config.yaml
norm: "layernorm"
norm_position: "pre"
mlp_ratio: 6
head_dim: 32
fused_qkv: true
inner_norm: false
tie_word_embeddings: false
max_steps: 6500
epochs: 4.1
Rows from block 2 of a small autoregressive pixel model, named by matrix and row number. Rows with one number belong to one neuron. Each number is 50 + 10 x the weight over its row's rms, rounded and kept within 0 to 99. All counts start at 0.
After each neuron's rows are labels from the 100 images, of 14976, where the neuron reaches its highest value: "responds to" is what is common among them. Only what is clearly more common there than usual is listed. The data: photos with spoken descriptions (Open Images, Localized Narratives).
# fc1: MLP up (model.blocks.2.mlp.fc1.weight, 1536x256), inputs 128-255
# fc2: MLP down (model.blocks.2.mlp.fc2.weight, 256x1536, transposed), outputs 128-255

fc1.497:53 44 41 41 42 63 48 43 61 47 70 47 36 32 42 61 52 55 47 43 28 65 50 63 54 50 66 57 49 53 61 48 54 48 62 62 70 40 51 54 50 47 39 69 51 41 36 45 56 50 54 68 33 46 57 45 48 37 49 50 51 46 62 46 51 57 68 50 53 43 46 40 55 73 34 31 48 39 46 31 41 61 49 51 54 62 45 23 41 54 45 61 57 47 47 47 42 55 40 45 31 50 36 53 35 60 69 53 49 45 43 63 52 42 62 41 45 43 53 53 65 40 51 38 35 45 24 47
fc2.497:39 60 57 70 41 44 55 55 48 68 56 48 41 58 60 45 45 38 51 76 64 44 46 40 34 47 62 29 62 40 57 39 55 51 34 49 32 48 49 55 41 70 48 35 61 54 50 51 37 53 43 45 46 66 26 40 45 37 58 42 47 52 62 54 26 74 36 45 45 44 50 49 57 33 50 51 65 54 65 68 61 42 60 60 53 42 63 56 47 48 40 53 54 42 49 48 55 64 37 55 56 51 35 40 53 53 50 42 33 50 51 49 70 52 49 32 35 62 62 57 59 53 38 44 50 55 64 51
responds to: text has "wall"; text has "table"

fc1.741:66 36 57 49 46 32 24 48 46 53 45 47 54 60 65 65 54 54 51 36 64 39 51 66 59 45 44 44 39 67 50 68 37 57 66 47 40 36 59 34 65 56 54 36 56 62 45 64 41 53 57 54 48 62 52 55 48 61 51 47 47 56 53 54 39 48 48 40 59 51 38 68 39 53 47 42 45 46 44 71 48 35 46 67 41 52 50 41 47 44 49 46 50 47 50 56 23 66 53 48 50 60 67 36 44 56 42 43 53 54 50 33 48 56 44 48 57 53 56 47 61 39 58 54 32 33 59 43
fc2.741:47 55 56 62 45 55 55 34 51 54 56 63 34 55 55 42 46 60 33 39 43 59 64 48 32 35 46 44 65 38 66 39 44 47 60 36 67 63 61 41 41 65 59 54 45 46 60 41 51 55 33 41 42 38 42 47 38 50 35 55 72 69 46 68 58 63 44 48 30 41 55 48 40 69 31 57 41 44 55 52 62 59 55 64 50 50 51 49 49 41 51 40 45 60 51 48 63 22 53 50 67 49 46 54 52 57 59 66 43 39 58 58 38 25 43 39 64 43 60 58 47 37 48 51 49 61 55 61
responds to: text has "grass"

fc1.54:65 39 52 62 62 45 51 65 50 51 38 65 21 41 46 60 56 38 47 41 55 70 44 51 70 46 62 44 60 53 33 41 54 52 46 70 39 62 73 62 41 58 59 46 54 46 68 62 45 35 30 39 52 51 38 46 56 56 55 73 42 41 32 47 60 50 36 55 60 52 61 53 72 64 46 50 34 31 42 45 51 50 62 64 61 61 61 47 58 36 44 33 41 49 44 43 55 62 64 62 53 69 44 47 47 51 43 29 47 47 44 59 59 42 66 57 33 56 58 57 49 50 48 49 39 43 53 50
fc2.54:52 36 52 57 39 48 41 22 59 57 45 52 56 40 43 58 42 29 71 61 65 66 30 49 40 58 50 54 59 62 55 49 48 50 62 39 70 52 52 38 60 47 38 43 36 73 55 55 54 42 52 46 35 56 44 42 38 44 45 39 58 36 49 65 51 48 67 51 42 41 45 44 39 62 68 41 55 72 49 51 51 67 51 51 45 37 65 51 63 38 60 41 45 46 50 55 47 37 38 35 49 52 50 55 41 38 54 64 55 44 41 31 55 39 44 56 58 54 48 54 52 58 58 41 55 47 51 52
responds to: text has "grass"; text has "plants"

fc1.745:54 49 38 50 52 36 29 53 45 62 50 52 47 44 40 51 57 58 41 67 61 58 47 49 60 50 57 53 57 46 48 62 64 29 54 56 62 49 59 53 54 61 45 42 69 47 52 69 40 54 46 52 62 42 44 52 48 75 52 71 57 60 43 47 58 47 59 56 39 37 43 56 49 35 51 57 58 38 41 55 58 62 49 60 49 53 38 57 46 60 36 33 56 59 36 41 60 56 47 50 31 52 39 47 61 39 56 62 51 58 45 53 44 35 42 59 63 57 42 43 57 49 51 45 41 30 45 40
fc2.745:54 24 56 52 46 59 72 45 49 38 45 50 35 55 31 51 42 40 55 39 45 45 54 67 38 43 43 38 52 52 68 50 51 49 36 48 46 51 45 43 57 19 45 46 34 79 48 55 45 64 51 49 54 57 51 51 41 44 42 43 45 36 58 67 56 60 44 48 46 61 59 51 60 70 34 45 40 63 42 39 38 37 43 48 58 43 60 53 55 45 37 52 45 55 70 51 35 45 42 54 64 44 54 64 55 63 50 53 58 45 66 57 34 74 46 62 56 40 75 56 59 38 46 28 56 60 56 45
responds to: text has "grass"; text has "plants"

fc1.129:59 54 40 48 33 54 59 60 42 50 46 62 47 48 48 44 41 45 58 45 55 40 50 57 53 37 52 49 33 48 55 41 62 52 56 48 45 45 49 69 64 58 56 58 68 46 45 50 48 67 50 31 48 54 49 47 57 39 53 35 36 65 45 40 49 56 59 66 53 44 54 43 48 44 49 51 25 26 51 60 47 64 55 46 38 34 39 45 47 57 70 57 49 56 45 55 34 49 56 39 42 44 56 56 52 60 40 37 51 38 58 48 45 33 52 32 53 47 43 45 43 54 30 65 68 37 54 49
fc2.129:47 53 52 38 58 41 39 68 62 70 47 31 33 65 56 46 49 72 57 59 49 62 44 38 60 50 49 46 64 49 47 50 52 45 43 47 52 49 66 42 36 55 72 50 39 48 39 50 55 31 31 53 53 48 42 50 52 69 61 62 63 51 47 61 49 58 50 31 58 40 44 50 49 42 59 48 56 63 43 39 43 45 35 56 63 55 70 57 55 45 21 29 49 42 61 73 54 53 43 49 70 50 47 54 49 45 65 57 37 56 44 29 62 54 39 50 49 44 54 55 37 48 35 43 52 47 41 38
responds to: text has "water"

fc1.495:50 52 49 61 38 36 68 32 49 57 59 60 47 43 43 40 35 57 46 48 51 41 42 33 50 35 49 38 57 53 59 46 67 49 48 50 45 60 48 28 46 50 42 47 45 49 58 46 65 47 29 52 64 70 43 56 42 43 74 38 54 65 43 46 61 43 64 30 54 55 38 63 64 60 51 54 57 48 55 67 57 23 47 58 52 54 83 39 54 59 52 49 28 58 54 31 47 39 42 55 44 61 56 42 49 43 29 61 60 40 57 53 37 57 61 34 44 64 57 49 46 58 44 40 51 49 45 58
fc2.495:41 49 54 51 36 51 29 36 45 42 57 53 56 50 52 57 49 21 35 46 30 51 48 48 73 57 51 59 69 56 66 56 31 53 61 50 48 62 41 59 47 53 41 37 60 57 55 46 31 56 40 58 48 43 51 55 63 53 55 41 40 32 41 70 55 44 59 67 51 59 34 54 47 43 49 47 62 53 32 43 45 45 56 40 57 53 35 36 45 52 51 34 50 52 56 54 44 41 62 41 51 46 52 39 52 55 50 53 45 59 36 55 32 52 48 23 43 55 59 53 38 63 58 36 66 57 64 52
responds to: text has "sky"

fc1.217:55 53 60 67 40 49 56 58 53 44 50 58 75 64 53 39 60 47 47 48 53 61 54 35 55 32 56 30 52 43 38 47 53 44 62 58 34 48 56 48 44 67 57 60 41 64 53 52 54 46 52 43 50 47 59 44 55 69 58 64 48 39 57 43 52 63 63 34 54 44 67 49 42 41 61 56 46 38 44 41 59 53 62 42 52 65 39 50 53 41 82 54 46 43 40 34 64 52 51 40 45 50 42 49 41 34 51 33 36 38 52 40 51 58 37 54 42 38 54 46 55 45 48 40 69 56 64 49
fc2.217:43 44 41 60 63 56 42 52 37 47 31 60 60 55 70 49 43 39 39 56 46 51 37 55 57 54 53 56 49 43 38 54 44 48 43 56 54 42 43 60 63 47 46 41 54 43 57 59 47 54 45 63 46 36 56 30 39 53 40 57 57 61 59 55 65 53 63 60 46 61 45 58 32 66 64 50 49 60 33 52 44 50 42 76 42 25 43 42 40 40 38 32 30 43 58 39 49 27 46 49 58 55 43 54 59 65 54 46 49 28 80 40 51 39 48 57 45 68 63 56 38 51 62 61 52 59 45 47
responds to: text has "sky"

fc1.748:37 28 32 38 58 65 52 37 68 45 66 55 43 47 52 66 55 46 55 41 51 60 37 54 46 36 53 53 60 57 62 44 44 59 34 60 65 44 58 44 54 45 56 51 50 37 51 58 51 57 38 50 66 45 58 40 61 31 35 49 48 37 58 52 45 56 46 56 65 48 65 39 57 46 35 43 50 56 53 51 47 65 70 34 54 30 44 78 54 56 37 61 50 31 49 25 61 42 55 54 42 48 51 68 36 46 53 53 56 55 38 59 47 54 46 40 64 43 57 23 46 60 25 47 54 34 40 58
fc2.748:57 51 62 61 39 50 55 54 51 57 49 49 41 45 46 44 46 48 47 62 43 62 60 50 59 63 36 44 58 34 42 51 42 48 54 52 44 39 63 42 50 56 30 29 40 43 73 44 58 36 59 70 40 73 47 61 38 51 41 50 47 55 33 40 58 57 48 62 34 50 51 54 52 44 65 51 52 49 41 53 69 39 39 64 42 54 53 39 50 54 50 37 46 51 57 65 41 65 55 56 50 40 41 54 56 56 39 62 42 39 68 62 50 37 50 30 41 81 50 48 76 55 53 42 42 59 52 58
responds to: text has "wall"

fc1.360:51 63 54 68 57 54 39 65 64 49 40 41 45 48 41 46 55 65 55 45 62 56 44 36 45 37 59 58 39 52 32 37 48 54 54 66 45 46 54 39 62 56 44 68 39 44 37 44 39 48 52 72 25 44 58 53 63 38 23 63 41 62 38 54 62 48 61 57 52 53 57 52 45 38 42 39 56 38 37 51 39 47 53 40 55 49 50 50 61 60 44 55 56 66 47 49 50 57 46 47 49 34 46 43 29 64 71 41 67 45 52 74 43 49 39 54 67 57 46 57 53 54 45 58 61 38 37 47
fc2.360:57 30 31 48 42 60 61 44 51 35 43 34 60 36 54 30 45 44 35 42 52 41 53 55 49 51 55 40 63 54 39 49 44 47 40 48 59 49 71 62 37 53 61 22 39 56 52 51 54 51 62 54 53 65 31 44 39 72 66 51 34 58 56 48 45 56 49 48 42 60 54 63 48 42 56 62 54 43 41 46 39 48 48 59 73 55 35 72 59 39 48 52 50 56 56 49 53 28 39 61 52 54 41 55 52 35 36 63 68 30 40 48 56 61 69 51 30 39 41 52 64 44 52 38 42 41 51 34
responds to: text has "plants"

fc1.18:35 59 52 54 41 41 50 50 60 42 39 52 47 43 44 50 60 54 36 36 42 47 66 48 59 49 46 50 48 47 45 37 51 63 56 68 59 45 43 57 47 42 34 73 55 58 50 65 41 52 25 67 52 49 48 64 48 44 29 49 47 34 32 37 47 76 48 54 43 49 55 37 57 53 48 31 44 57 62 43 48 58 65 60 58 52 49 40 54 65 54 48 60 36 47 54 50 48 39 53 56 59 43 60 75 42 42 48 52 72 59 39 46 51 51 48 60 51 35 52 63 46 55 54 53 63 48 41
fc2.18:52 47 71 48 43 51 53 53 48 64 53 44 38 41 41 51 40 68 45 53 46 29 54 46 42 66 55 66 31 51 52 61 52 47 71 37 56 66 48 11 52 62 43 40 43 38 63 25 41 45 59 42 57 51 29 63 61 50 68 48 42 60 47 51 41 50 61 47 60 61 49 50 47 41 51 56 65 47 40 42 59 41 48 39 48 52 36 48 38 47 35 52 51 59 61 41 44 56 41 51 58 51 55 54 53 42 61 37 51 52 54 49 47 53 51 61 43 64 60 50 35 51 46 41 30 41 37 49
responds to: text has "wall"

fc1.15:49 48 52 49 43 63 54 62 56 59 67 50 69 57 46 71 71 37 58 38 45 45 58 47 39 28 47 48 31 60 57 47 54 48 54 54 58 45 50 61 46 39 51 50 44 58 44 46 48 55 32 70 38 50 86 55 38 48 48 56 53 40 63 31 53 48 50 44 49 49 49 35 64 50 47 44 52 53 58 45 49 53 68 56 75 48 46 66 53 43 44 35 39 32 58 46 57 39 57 55 38 55 36 42 53 54 42 49 57 39 35 39 37 31 51 30 57 47 60 44 67 61 41 37 50 28 43 45
fc2.15:64 48 43 56 45 60 34 41 41 44 58 55 47 56 43 45 60 68 49 46 33 60 43 38 42 67 49 52 52 33 63 66 53 45 54 54 38 59 43 47 30 47 44 34 60 55 52 51 45 44 50 38 57 50 49 64 38 36 34 44 50 35 42 55 45 72 48 50 51 69 48 54 39 52 45 53 49 47 47 33 55 58 38 49 56 55 44 46 50 44 54 48 43 56 35 40 55 65 37 43 64 51 45 45 48 44 50 67 60 70 37 53 39 58 62 49 33 42 53 33 59 50 45 56 46 55 52 60
responds to: text has "wall"

fc1.380:55 34 56 49 68 48 46 48 63 30 65 55 32 51 54 39 59 39 49 40 61 40 46 56 44 42 41 65 60 62 38 44 58 45 47 62 48 51 41 51 58 50 59 45 49 39 44 43 37 72 75 36 55 44 32 56 59 69 55 46 65 55 61 80 67 47 47 43 41 44 44 58 40 56 58 41 37 58 44 64 46 38 58 49 39 62 54 49 62 60 59 48 54 53 50 37 41 54 38 57 52 35 46 36 39 58 37 41 58 59 40 40 38 54 53 51 33 50 60 47 53 62 45 48 57 42 48 50
fc2.380:35 50 55 56 58 56 56 50 66 36 40 64 63 60 41 66 52 54 54 44 48 57 58 44 25 54 50 49 51 42 59 33 28 53 42 28 48 43 42 33 53 26 29 40 50 58 42 43 50 42 44 51 31 40 45 38 50 58 36 40 58 44 52 53 56 45 47 73 49 47 45 59 54 27 40 68 65 34 54 46 57 45 47 57 56 47 45 43 30 48 26 30 56 61 57 56 58 49 36 64 67 52 62 32 41 34 58 46 55 55 60 56 52 55 64 58 59 40 72 44 41 36 59 54 37 48 49 49
responds to: text has "sky"

fc1.615:36 50 45 34 58 61 57 57 41 66 61 54 43 45 39 40 37 50 57 48 46 53 63 35 58 46 63 53 75 48 47 37 23 52 84 62 57 54 55 28 47 58 44 53 41 61 46 61 41 48 28 45 48 54 47 48 65 49 41 64 42 34 57 40 60 43 36 55 41 52 49 61 50 43 43 39 45 53 48 61 49 43 46 46 46 37 55 66 49 58 27 50 36 66 46 32 56 65 57 42 60 58 51 50 35 50 48 35 63 66 38 53 50 38 48 55 26 39 69 59 64 48 44 26 41 61 56 44
fc2.615:74 53 30 66 45 43 59 61 50 54 56 41 50 61 79 55 52 62 67 44 56 49 38 56 47 45 53 59 30 60 49 48 57 40 41 42 66 37 58 48 52 54 80 55 44 39 50 56 33 32 55 39 55 57 28 71 44 58 39 49 50 49 50 59 37 57 63 37 56 34 57 57 35 54 59 52 38 34 43 48 46 55 53 32 56 54 61 53 47 45 51 44 53 32 73 59 34 34 55 64 64 49 42 42 41 41 39 65 59 38 53 28 71 44 58 46 57 56 48 57 46 50 48 41 62 52 40 24
responds to: text has "wall"

fc1.733:40 36 66 63 37 48 57 46 41 50 29 49 44 58 48 54 65 47 41 47 44 51 49 58 48 36 49 54 64 36 36 63 50 46 61 58 35 46 46 58 71 51 52 63 48 52 44 43 51 48 45 53 51 46 56 42 46 29 44 65 65 41 69 62 47 54 50 38 55 56 34 39 50 52 48 50 32 34 62 56 60 44 46 52 44 46 52 58 71 47 67 59 43 67 24 66 55 63 44 32 48 56 38 38 38 28 27 49 54 46 39 56 52 49 51 45 62 59 62 35 47 52 63 50 55 42 58 47
fc2.733:46 40 68 47 39 36 57 54 49 51 35 55 42 62 64 55 39 35 61 50 48 63 50 48 64 39 47 53 45 39 55 41 48 65 43 41 59 56 55 60 60 55 43 49 42 48 44 72 45 43 37 32 45 57 68 35 53 43 50 58 39 38 45 51 68 56 42 56 59 47 52 45 45 48 47 51 43 45 27 55 38 48 48 51 49 61 40 47 48 46 58 54 52 70 62 61 45 53 42 42 41 55 38 41 67 60 55 57 43 37 50 56 36 52 56 69 47 54 47 67 44 72 56 41 35 64 62 38
responds to: text has "sky"

fc1.452:49 42 45 61 54 63 56 56 50 32 63 35 61 54 40 51 68 57 39 36 58 51 54 45 37 58 23 62 46 41 33 44 57 43 57 52 52 39 60 51 47 44 34 51 47 56 60 45 50 58 30 56 54 48 62 46 31 44 55 67 57 40 64 53 54 50 44 57 49 45 55 53 66 64 55 43 56 49 42 49 62 49 50 41 42 56 55 53 37 46 39 42 53 29 38 43 60 54 55 54 49 44 46 51 39 43 50 57 52 49 42 42 42 58 33 50 40 60 52 56 67 53 49 48 55 50 59 48
fc2.452:61 68 46 48 64 61 47 52 54 49 40 57 36 59 20 47 42 48 61 62 51 58 40 44 52 51 31 66 45 48 61 53 26 57 46 57 56 44 44 53 54 48 61 49 44 57 36 39 59 48 55 46 37 35 50 42 52 49 31 32 55 44 51 51 38 44 68 38 62 40 43 57 56 41 57 55 49 50 45 34 48 62 40 44 56 53 57 47 54 44 54 78 53 68 64 46 66 52 48 49 37 53 63 50 38 61 35 53 51 43 52 61 74 43 52 64 56 44 50 46 60 25 57 39 56 45 38 34
responds to: text has "sky"

fc1.679:41 63 50 43 38 56 53 48 47 45 40 57 55 37 48 40 45 38 45 52 54 43 64 62 58 51 52 42 53 60 38 62 61 73 49 40 47 45 44 75 38 45 34 42 55 59 55 69 59 38 64 40 44 34 45 49 53 59 53 40 44 55 61 48 43 62 52 54 48 64 37 51 57 29 56 30 46 47 50 50 55 44 56 47 52 30 26 57 48 32 43 38 61 67 65 29 49 51 43 37 52 69 39 40 54 54 64 40 36 49 49 44 61 44 77 44 49 40 51 37 64 47 56 33 49 47 50 47
fc2.679:59 49 40 65 57 37 47 50 46 51 54 59 54 63 58 68 60 55 48 53 55 42 45 52 41 55 49 53 44 56 53 57 61 48 53 61 52 34 35 59 69 48 59 37 47 53 46 35 39 66 39 43 55 35 63 60 48 52 40 65 60 50 53 44 42 39 36 43 54 40 58 49 40 58 37 51 43 53 33 78 46 49 58 72 39 75 61 44 53 49 71 45 50 33 36 76 56 37 63 63 44 41 47 31 46 39 52 66 47 47 48 41 45 46 23 43 45 57 50 46 32 51 56 57 58 55 55 43
responds to: text has "grass"

fc1.288:56 59 54 61 53 58 46 37 41 57 48 31 45 71 43 30 56 61 54 56 56 51 38 42 45 50 62 34 51 48 30 40 56 68 54 42 53 48 31 32 62 45 57 54 58 58 53 58 55 58 34 60 27 56 52 69 54 40 60 54 58 58 52 63 56 53 42 47 45 43 32 36 47 42 45 51 44 55 58 69 66 37 41 52 43 44 62 61 54 50 65 51 56 65 55 47 54 47 57 61 48 36 72 62 59 50 24 50 50 40 72 42 41 51 35 58 56 38 47 54 55 46 69 53 48 55 34 44
fc2.288:34 36 51 45 54 42 63 42 57 46 37 71 60 45 64 51 54 52 70 43 48 48 68 62 48 49 49 52 55 45 56 45 44 46 46 35 43 63 47 33 53 45 43 43 48 49 56 50 38 66 59 46 56 58 53 14 58 58 45 37 65 58 55 64 40 68 46 43 43 65 30 58 52 53 54 56 38 43 45 45 42 42 31 51 48 50 39 63 57 43 49 47 53 59 46 52 38 54 64 62 51 69 39 41 41 42 55 35 63 59 39 56 60 37 59 49 42 58 57 48 42 43 61 50 51 39 53 56
responds to: text has "sky"

fc1.297:37 40 45 46 49 56 67 67 34 48 51 42 41 67 33 50 56 55 66 34 39 36 44 39 35 45 55 61 26 49 53 57 32 55 73 58 37 61 43 68 41 36 42 46 51 45 37 55 51 58 38 43 43 42 48 48 52 57 39 46 54 64 36 45 52 40 42 60 33 48 61 41 50 57 31 24 65 50 59 34 57 56 39 50 65 64 74 60 57 75 57 45 41 48 51 49 50 50 64 65 41 53 50 70 53 65 55 38 52 41 46 63 69 49 64 64 55 39 43 35 64 55 44 42 32 54 42 44
fc2.297:49 51 40 45 55 50 57 52 63 53 61 79 53 46 43 63 57 38 50 71 41 56 22 45 34 41 53 48 77 50 49 44 60 27 49 56 62 58 23 54 39 59 51 57 45 32 46 27 46 63 69 53 44 51 47 69 44 47 63 55 58 40 58 46 65 75 57 34 58 34 42 54 34 40 57 45 47 58 50 50 52 57 57 36 44 51 39 69 48 61 52 54 66 67 41 51 50 62 60 52 63 61 41 54 50 56 55 57 53 66 30 39 46 54 57 46 52 53 43 51 60 53 58 43 63 56 39 65
responds to: text has "wall"; text has "sitting"

fc1.365:51 61 40 56 57 32 65 69 53 57 50 41 69 39 57 45 52 53 52 35 56 40 53 50 62 59 51 43 44 72 60 63 58 42 62 51 54 58 35 47 51 71 47 40 52 56 28 53 53 58 43 64 52 57 44 51 66 53 50 66 51 57 40 44 51 52 50 37 41 31 53 60 42 58 41 33 46 29 53 44 51 38 51 38 57 37 32 54 37 51 61 36 62 38 43 48 35 43 44 51 61 36 37 54 54 65 36 49 48 60 54 78 48 58 75 52 49 53 53 38 43 53 56 51 41 36 56 52
fc2.365:57 31 65 49 49 68 34 46 76 53 55 69 56 43 51 56 50 57 43 47 49 57 44 70 61 51 45 45 59 49 43 51 57 71 38 24 61 57 57 51 63 61 43 43 48 47 65 51 40 52 66 43 33 62 47 44 58 55 38 50 39 63 39 33 57 43 60 51 47 62 47 63 34 38 59 46 62 49 43 49 31 40 53 71 72 46 47 42 39 36 51 48 52 65 59 40 63 40 40 53 65 47 64 49 41 21 44 61 47 57 45 38 55 66 36 36 68 45 69 39 51 54 52 67 48 70 43 57
responds to: text has "grass"

fc1.620:33 59 57 54 46 54 47 48 61 67 39 58 47 75 62 44 33 47 52 62 70 55 71 43 44 56 45 49 48 52 36 57 48 65 38 46 59 40 59 53 30 64 48 64 37 52 50 58 51 50 56 59 36 38 35 41 55 51 55 45 30 55 35 41 54 37 41 54 51 59 47 45 47 55 60 52 50 44 46 57 45 53 39 44 47 60 42 54 24 37 52 40 61 40 73 49 45 41 44 34 54 23 45 53 41 62 40 60 65 63 36 50 53 45 81 35 63 66 57 64 44 56 48 42 51 54 38 30
fc2.620:49 37 36 57 64 55 48 71 70 46 61 58 54 36 77 42 69 52 48 49 34 41 65 40 62 51 26 40 45 26 63 37 50 50 64 52 62 55 41 58 46 58 60 37 61 58 55 42 50 49 65 54 51 68 64 41 69 58 48 40 52 38 50 64 37 45 59 37 37 26 49 43 40 45 56 49 65 50 35 51 47 56 68 52 53 55 59 53 53 42 54 30 44 53 49 42 38 45 63 30 63 30 48 43 44 38 51 58 68 43 72 39 57 61 47 53 40 41 33 50 44 43 49 59 46 46 55 55
responds to: text has "trees"

fc1.682:66 38 69 48 44 52 72 35 65 38 49 43 56 52 51 44 33 30 66 47 57 61 48 57 46 41 64 51 53 48 39 56 54 55 37 62 44 42 56 41 44 55 43 52 50 41 64 49 41 51 36 54 54 56 37 65 55 52 57 40 44 51 46 56 50 49 34 42 49 83 56 52 72 48 52 46 27 43 58 45 44 55 42 41 59 56 51 41 43 49 42 35 47 48 45 33 51 39 44 44 57 51 51 56 46 63 64 70 52 66 46 44 55 54 50 42 34 49 52 56 41 53 59 63 49 49 42 56
fc2.682:39 49 48 33 41 35 48 68 59 43 51 60 42 52 63 59 42 39 44 64 47 40 48 48 54 28 47 44 57 53 50 38 53 38 70 41 38 51 44 52 43 75 45 31 57 42 34 42 59 43 56 53 60 37 53 40 49 40 63 53 59 54 50 53 34 36 64 50 55 37 52 54 48 54 48 45 73 69 58 43 40 42 51 38 42 37 56 41 49 44 72 44 50 55 34 64 58 59 74 43 31 44 55 51 54 45 59 32 47 51 51 62 57 51 65 65 59 51 54 51 64 51 39 47 40 61 64 33
responds to: text has "trees"; text has "sky"; text has "water"

fc1.388:51 49 60 55 43 56 52 43 42 58 42 43 71 55 33 37 57 43 53 46 32 48 50 48 52 50 36 47 58 52 43 49 35 60 62 62 56 38 38 46 57 42 46 54 50 56 67 56 35 61 46 42 56 53 54 51 40 35 59 59 49 63 51 46 56 50 44 58 47 26 45 31 48 48 52 53 42 55 63 49 46 52 26 40 46 44 63 59 38 47 73 53 41 41 50 36 47 49 59 53 56 52 67 33 52 36 35 47 42 40 24 62 48 51 47 63 62 51 70 47 41 60 39 42 53 51 58 36
fc2.388:55 65 61 45 40 42 41 61 57 57 44 54 54 44 40 52 42 38 39 46 48 55 58 41 51 49 60 52 41 58 51 55 56 57 50 37 54 62 34 57 35 68 71 40 47 47 49 53 64 49 64 48 40 54 50 41 59 56 37 50 45 61 46 45 47 68 48 35 64 35 59 64 42 57 58 44 63 57 44 60 62 49 49 46 57 68 43 38 71 39 33 62 69 47 48 49 38 63 47 48 39 63 51 54 52 52 50 56 76 55 50 38 42 34 55 28 34 55 69 48 43 41 45 37 42 48 48 52
responds to: text has "wall"

fc1.433:35 43 39 48 52 47 31 47 58 46 53 63 59 53 50 40 41 49 49 52 51 63 37 65 58 35 54 30 62 57 51 46 51 63 48 50 50 44 53 40 47 46 45 72 71 51 57 46 49 49 53 50 43 30 56 54 56 46 56 56 51 60 52 43 44 37 49 42 49 65 47 58 47 26 47 71 44 54 42 50 53 53 63 67 41 65 46 56 35 48 71 39 51 55 50 47 45 61 67 40 38 64 39 42 46 60 60 59 59 56 65 43 62 52 43 37 51 54 44 40 68 51 51 45 67 50 41 43
fc2.433:54 47 51 51 44 50 47 45 60 54 53 38 53 68 49 58 71 38 48 58 46 42 55 48 53 58 48 51 40 48 54 52 64 50 68 29 60 46 43 53 66 42 49 42 43 54 46 37 46 47 65 44 44 65 45 38 58 60 34 54 55 46 57 41 62 66 46 71 51 58 32 35 46 59 38 45 45 34 65 56 38 48 29 40 40 51 53 41 60 41 47 41 63 41 67 42 42 43 36 44 35 51 57 33 51 61 39 62 58 56 43 65 32 64 42 48 42 45 63 52 45 41 29 58 46 50 47 32
responds to: text has "grass"; text has "ground"

fc1.502:42 49 50 68 56 58 53 59 27 56 40 43 61 33 34 61 52 61 45 57 67 37 49 52 60 60 51 55 42 59 57 58 58 41 45 28 57 49 43 53 53 53 36 65 75 71 69 70 45 44 41 24 32 49 40 45 51 66 45 44 57 52 52 45 56 63 43 37 38 58 68 40 43 43 41 29 47 41 61 52 68 51 49 48 37 51 29 38 49 32 54 42 62 43 50 47 43 51 57 56 49 39 55 51 49 61 45 63 47 60 61 52 37 55 56 55 56 50 42 41 66 61 56 44 50 48 47 37
fc2.502:53 59 47 41 46 54 39 52 61 45 56 44 55 31 54 52 62 68 38 45 40 61 51 68 57 54 62 29 61 34 50 56 55 51 57 48 58 53 46 43 75 60 57 44 46 54 60 44 35 57 61 52 31 58 30 52 49 52 51 49 63 45 53 41 60 55 69 42 44 47 50 44 40 58 54 39 66 47 51 50 63 42 54 62 53 44 42 46 28 59 63 43 35 65 47 55 47 52 37 61 51 40 54 54 49 62 53 59 38 43 45 53 51 52 46 50 37 71 43 70 60 44 54 42 42 47 35 40
responds to: text has "sky"; text has "trees"; text has "grass"; text has "ground"

fc1.267:49 37 46 59 41 51 51 53 59 51 41 46 63 47 38 56 38 54 37 54 48 40 50 63 57 34 44 62 59 58 45 53 61 59 47 59 36 42 60 44 68 62 28 74 55 57 54 60 28 62 51 37 56 43 67 59 62 68 45 42 44 49 44 42 36 20 37 39 31 62 45 54 60 50 52 34 61 53 52 50 49 34 45 45 41 59 48 35 40 61 70 36 53 33 63 68 64 43 39 48 45 53 41 51 40 60 50 37 54 50 63 40 61 42 53 47 50 64 59 58 52 42 73 38 68 50 62 37
fc2.267:67 52 44 51 53 54 67 56 56 49 53 64 51 60 39 54 47 39 48 56 44 46 54 37 43 65 40 53 45 44 56 55 49 57 57 50 57 56 39 38 58 62 33 43 45 48 52 55 52 64 39 48 31 38 50 50 57 36 50 41 50 50 74 42 55 57 51 55 40 46 59 48 67 62 42 61 44 53 52 29 34 51 47 84 49 47 46 51 59 60 58 40 57 69 43 39 43 60 51 41 37 50 52 35 48 70 51 53 41 37 60 68 41 34 59 62 47 44 51 49 60 47 34 58 39 15 45 55
responds to: text has "grass"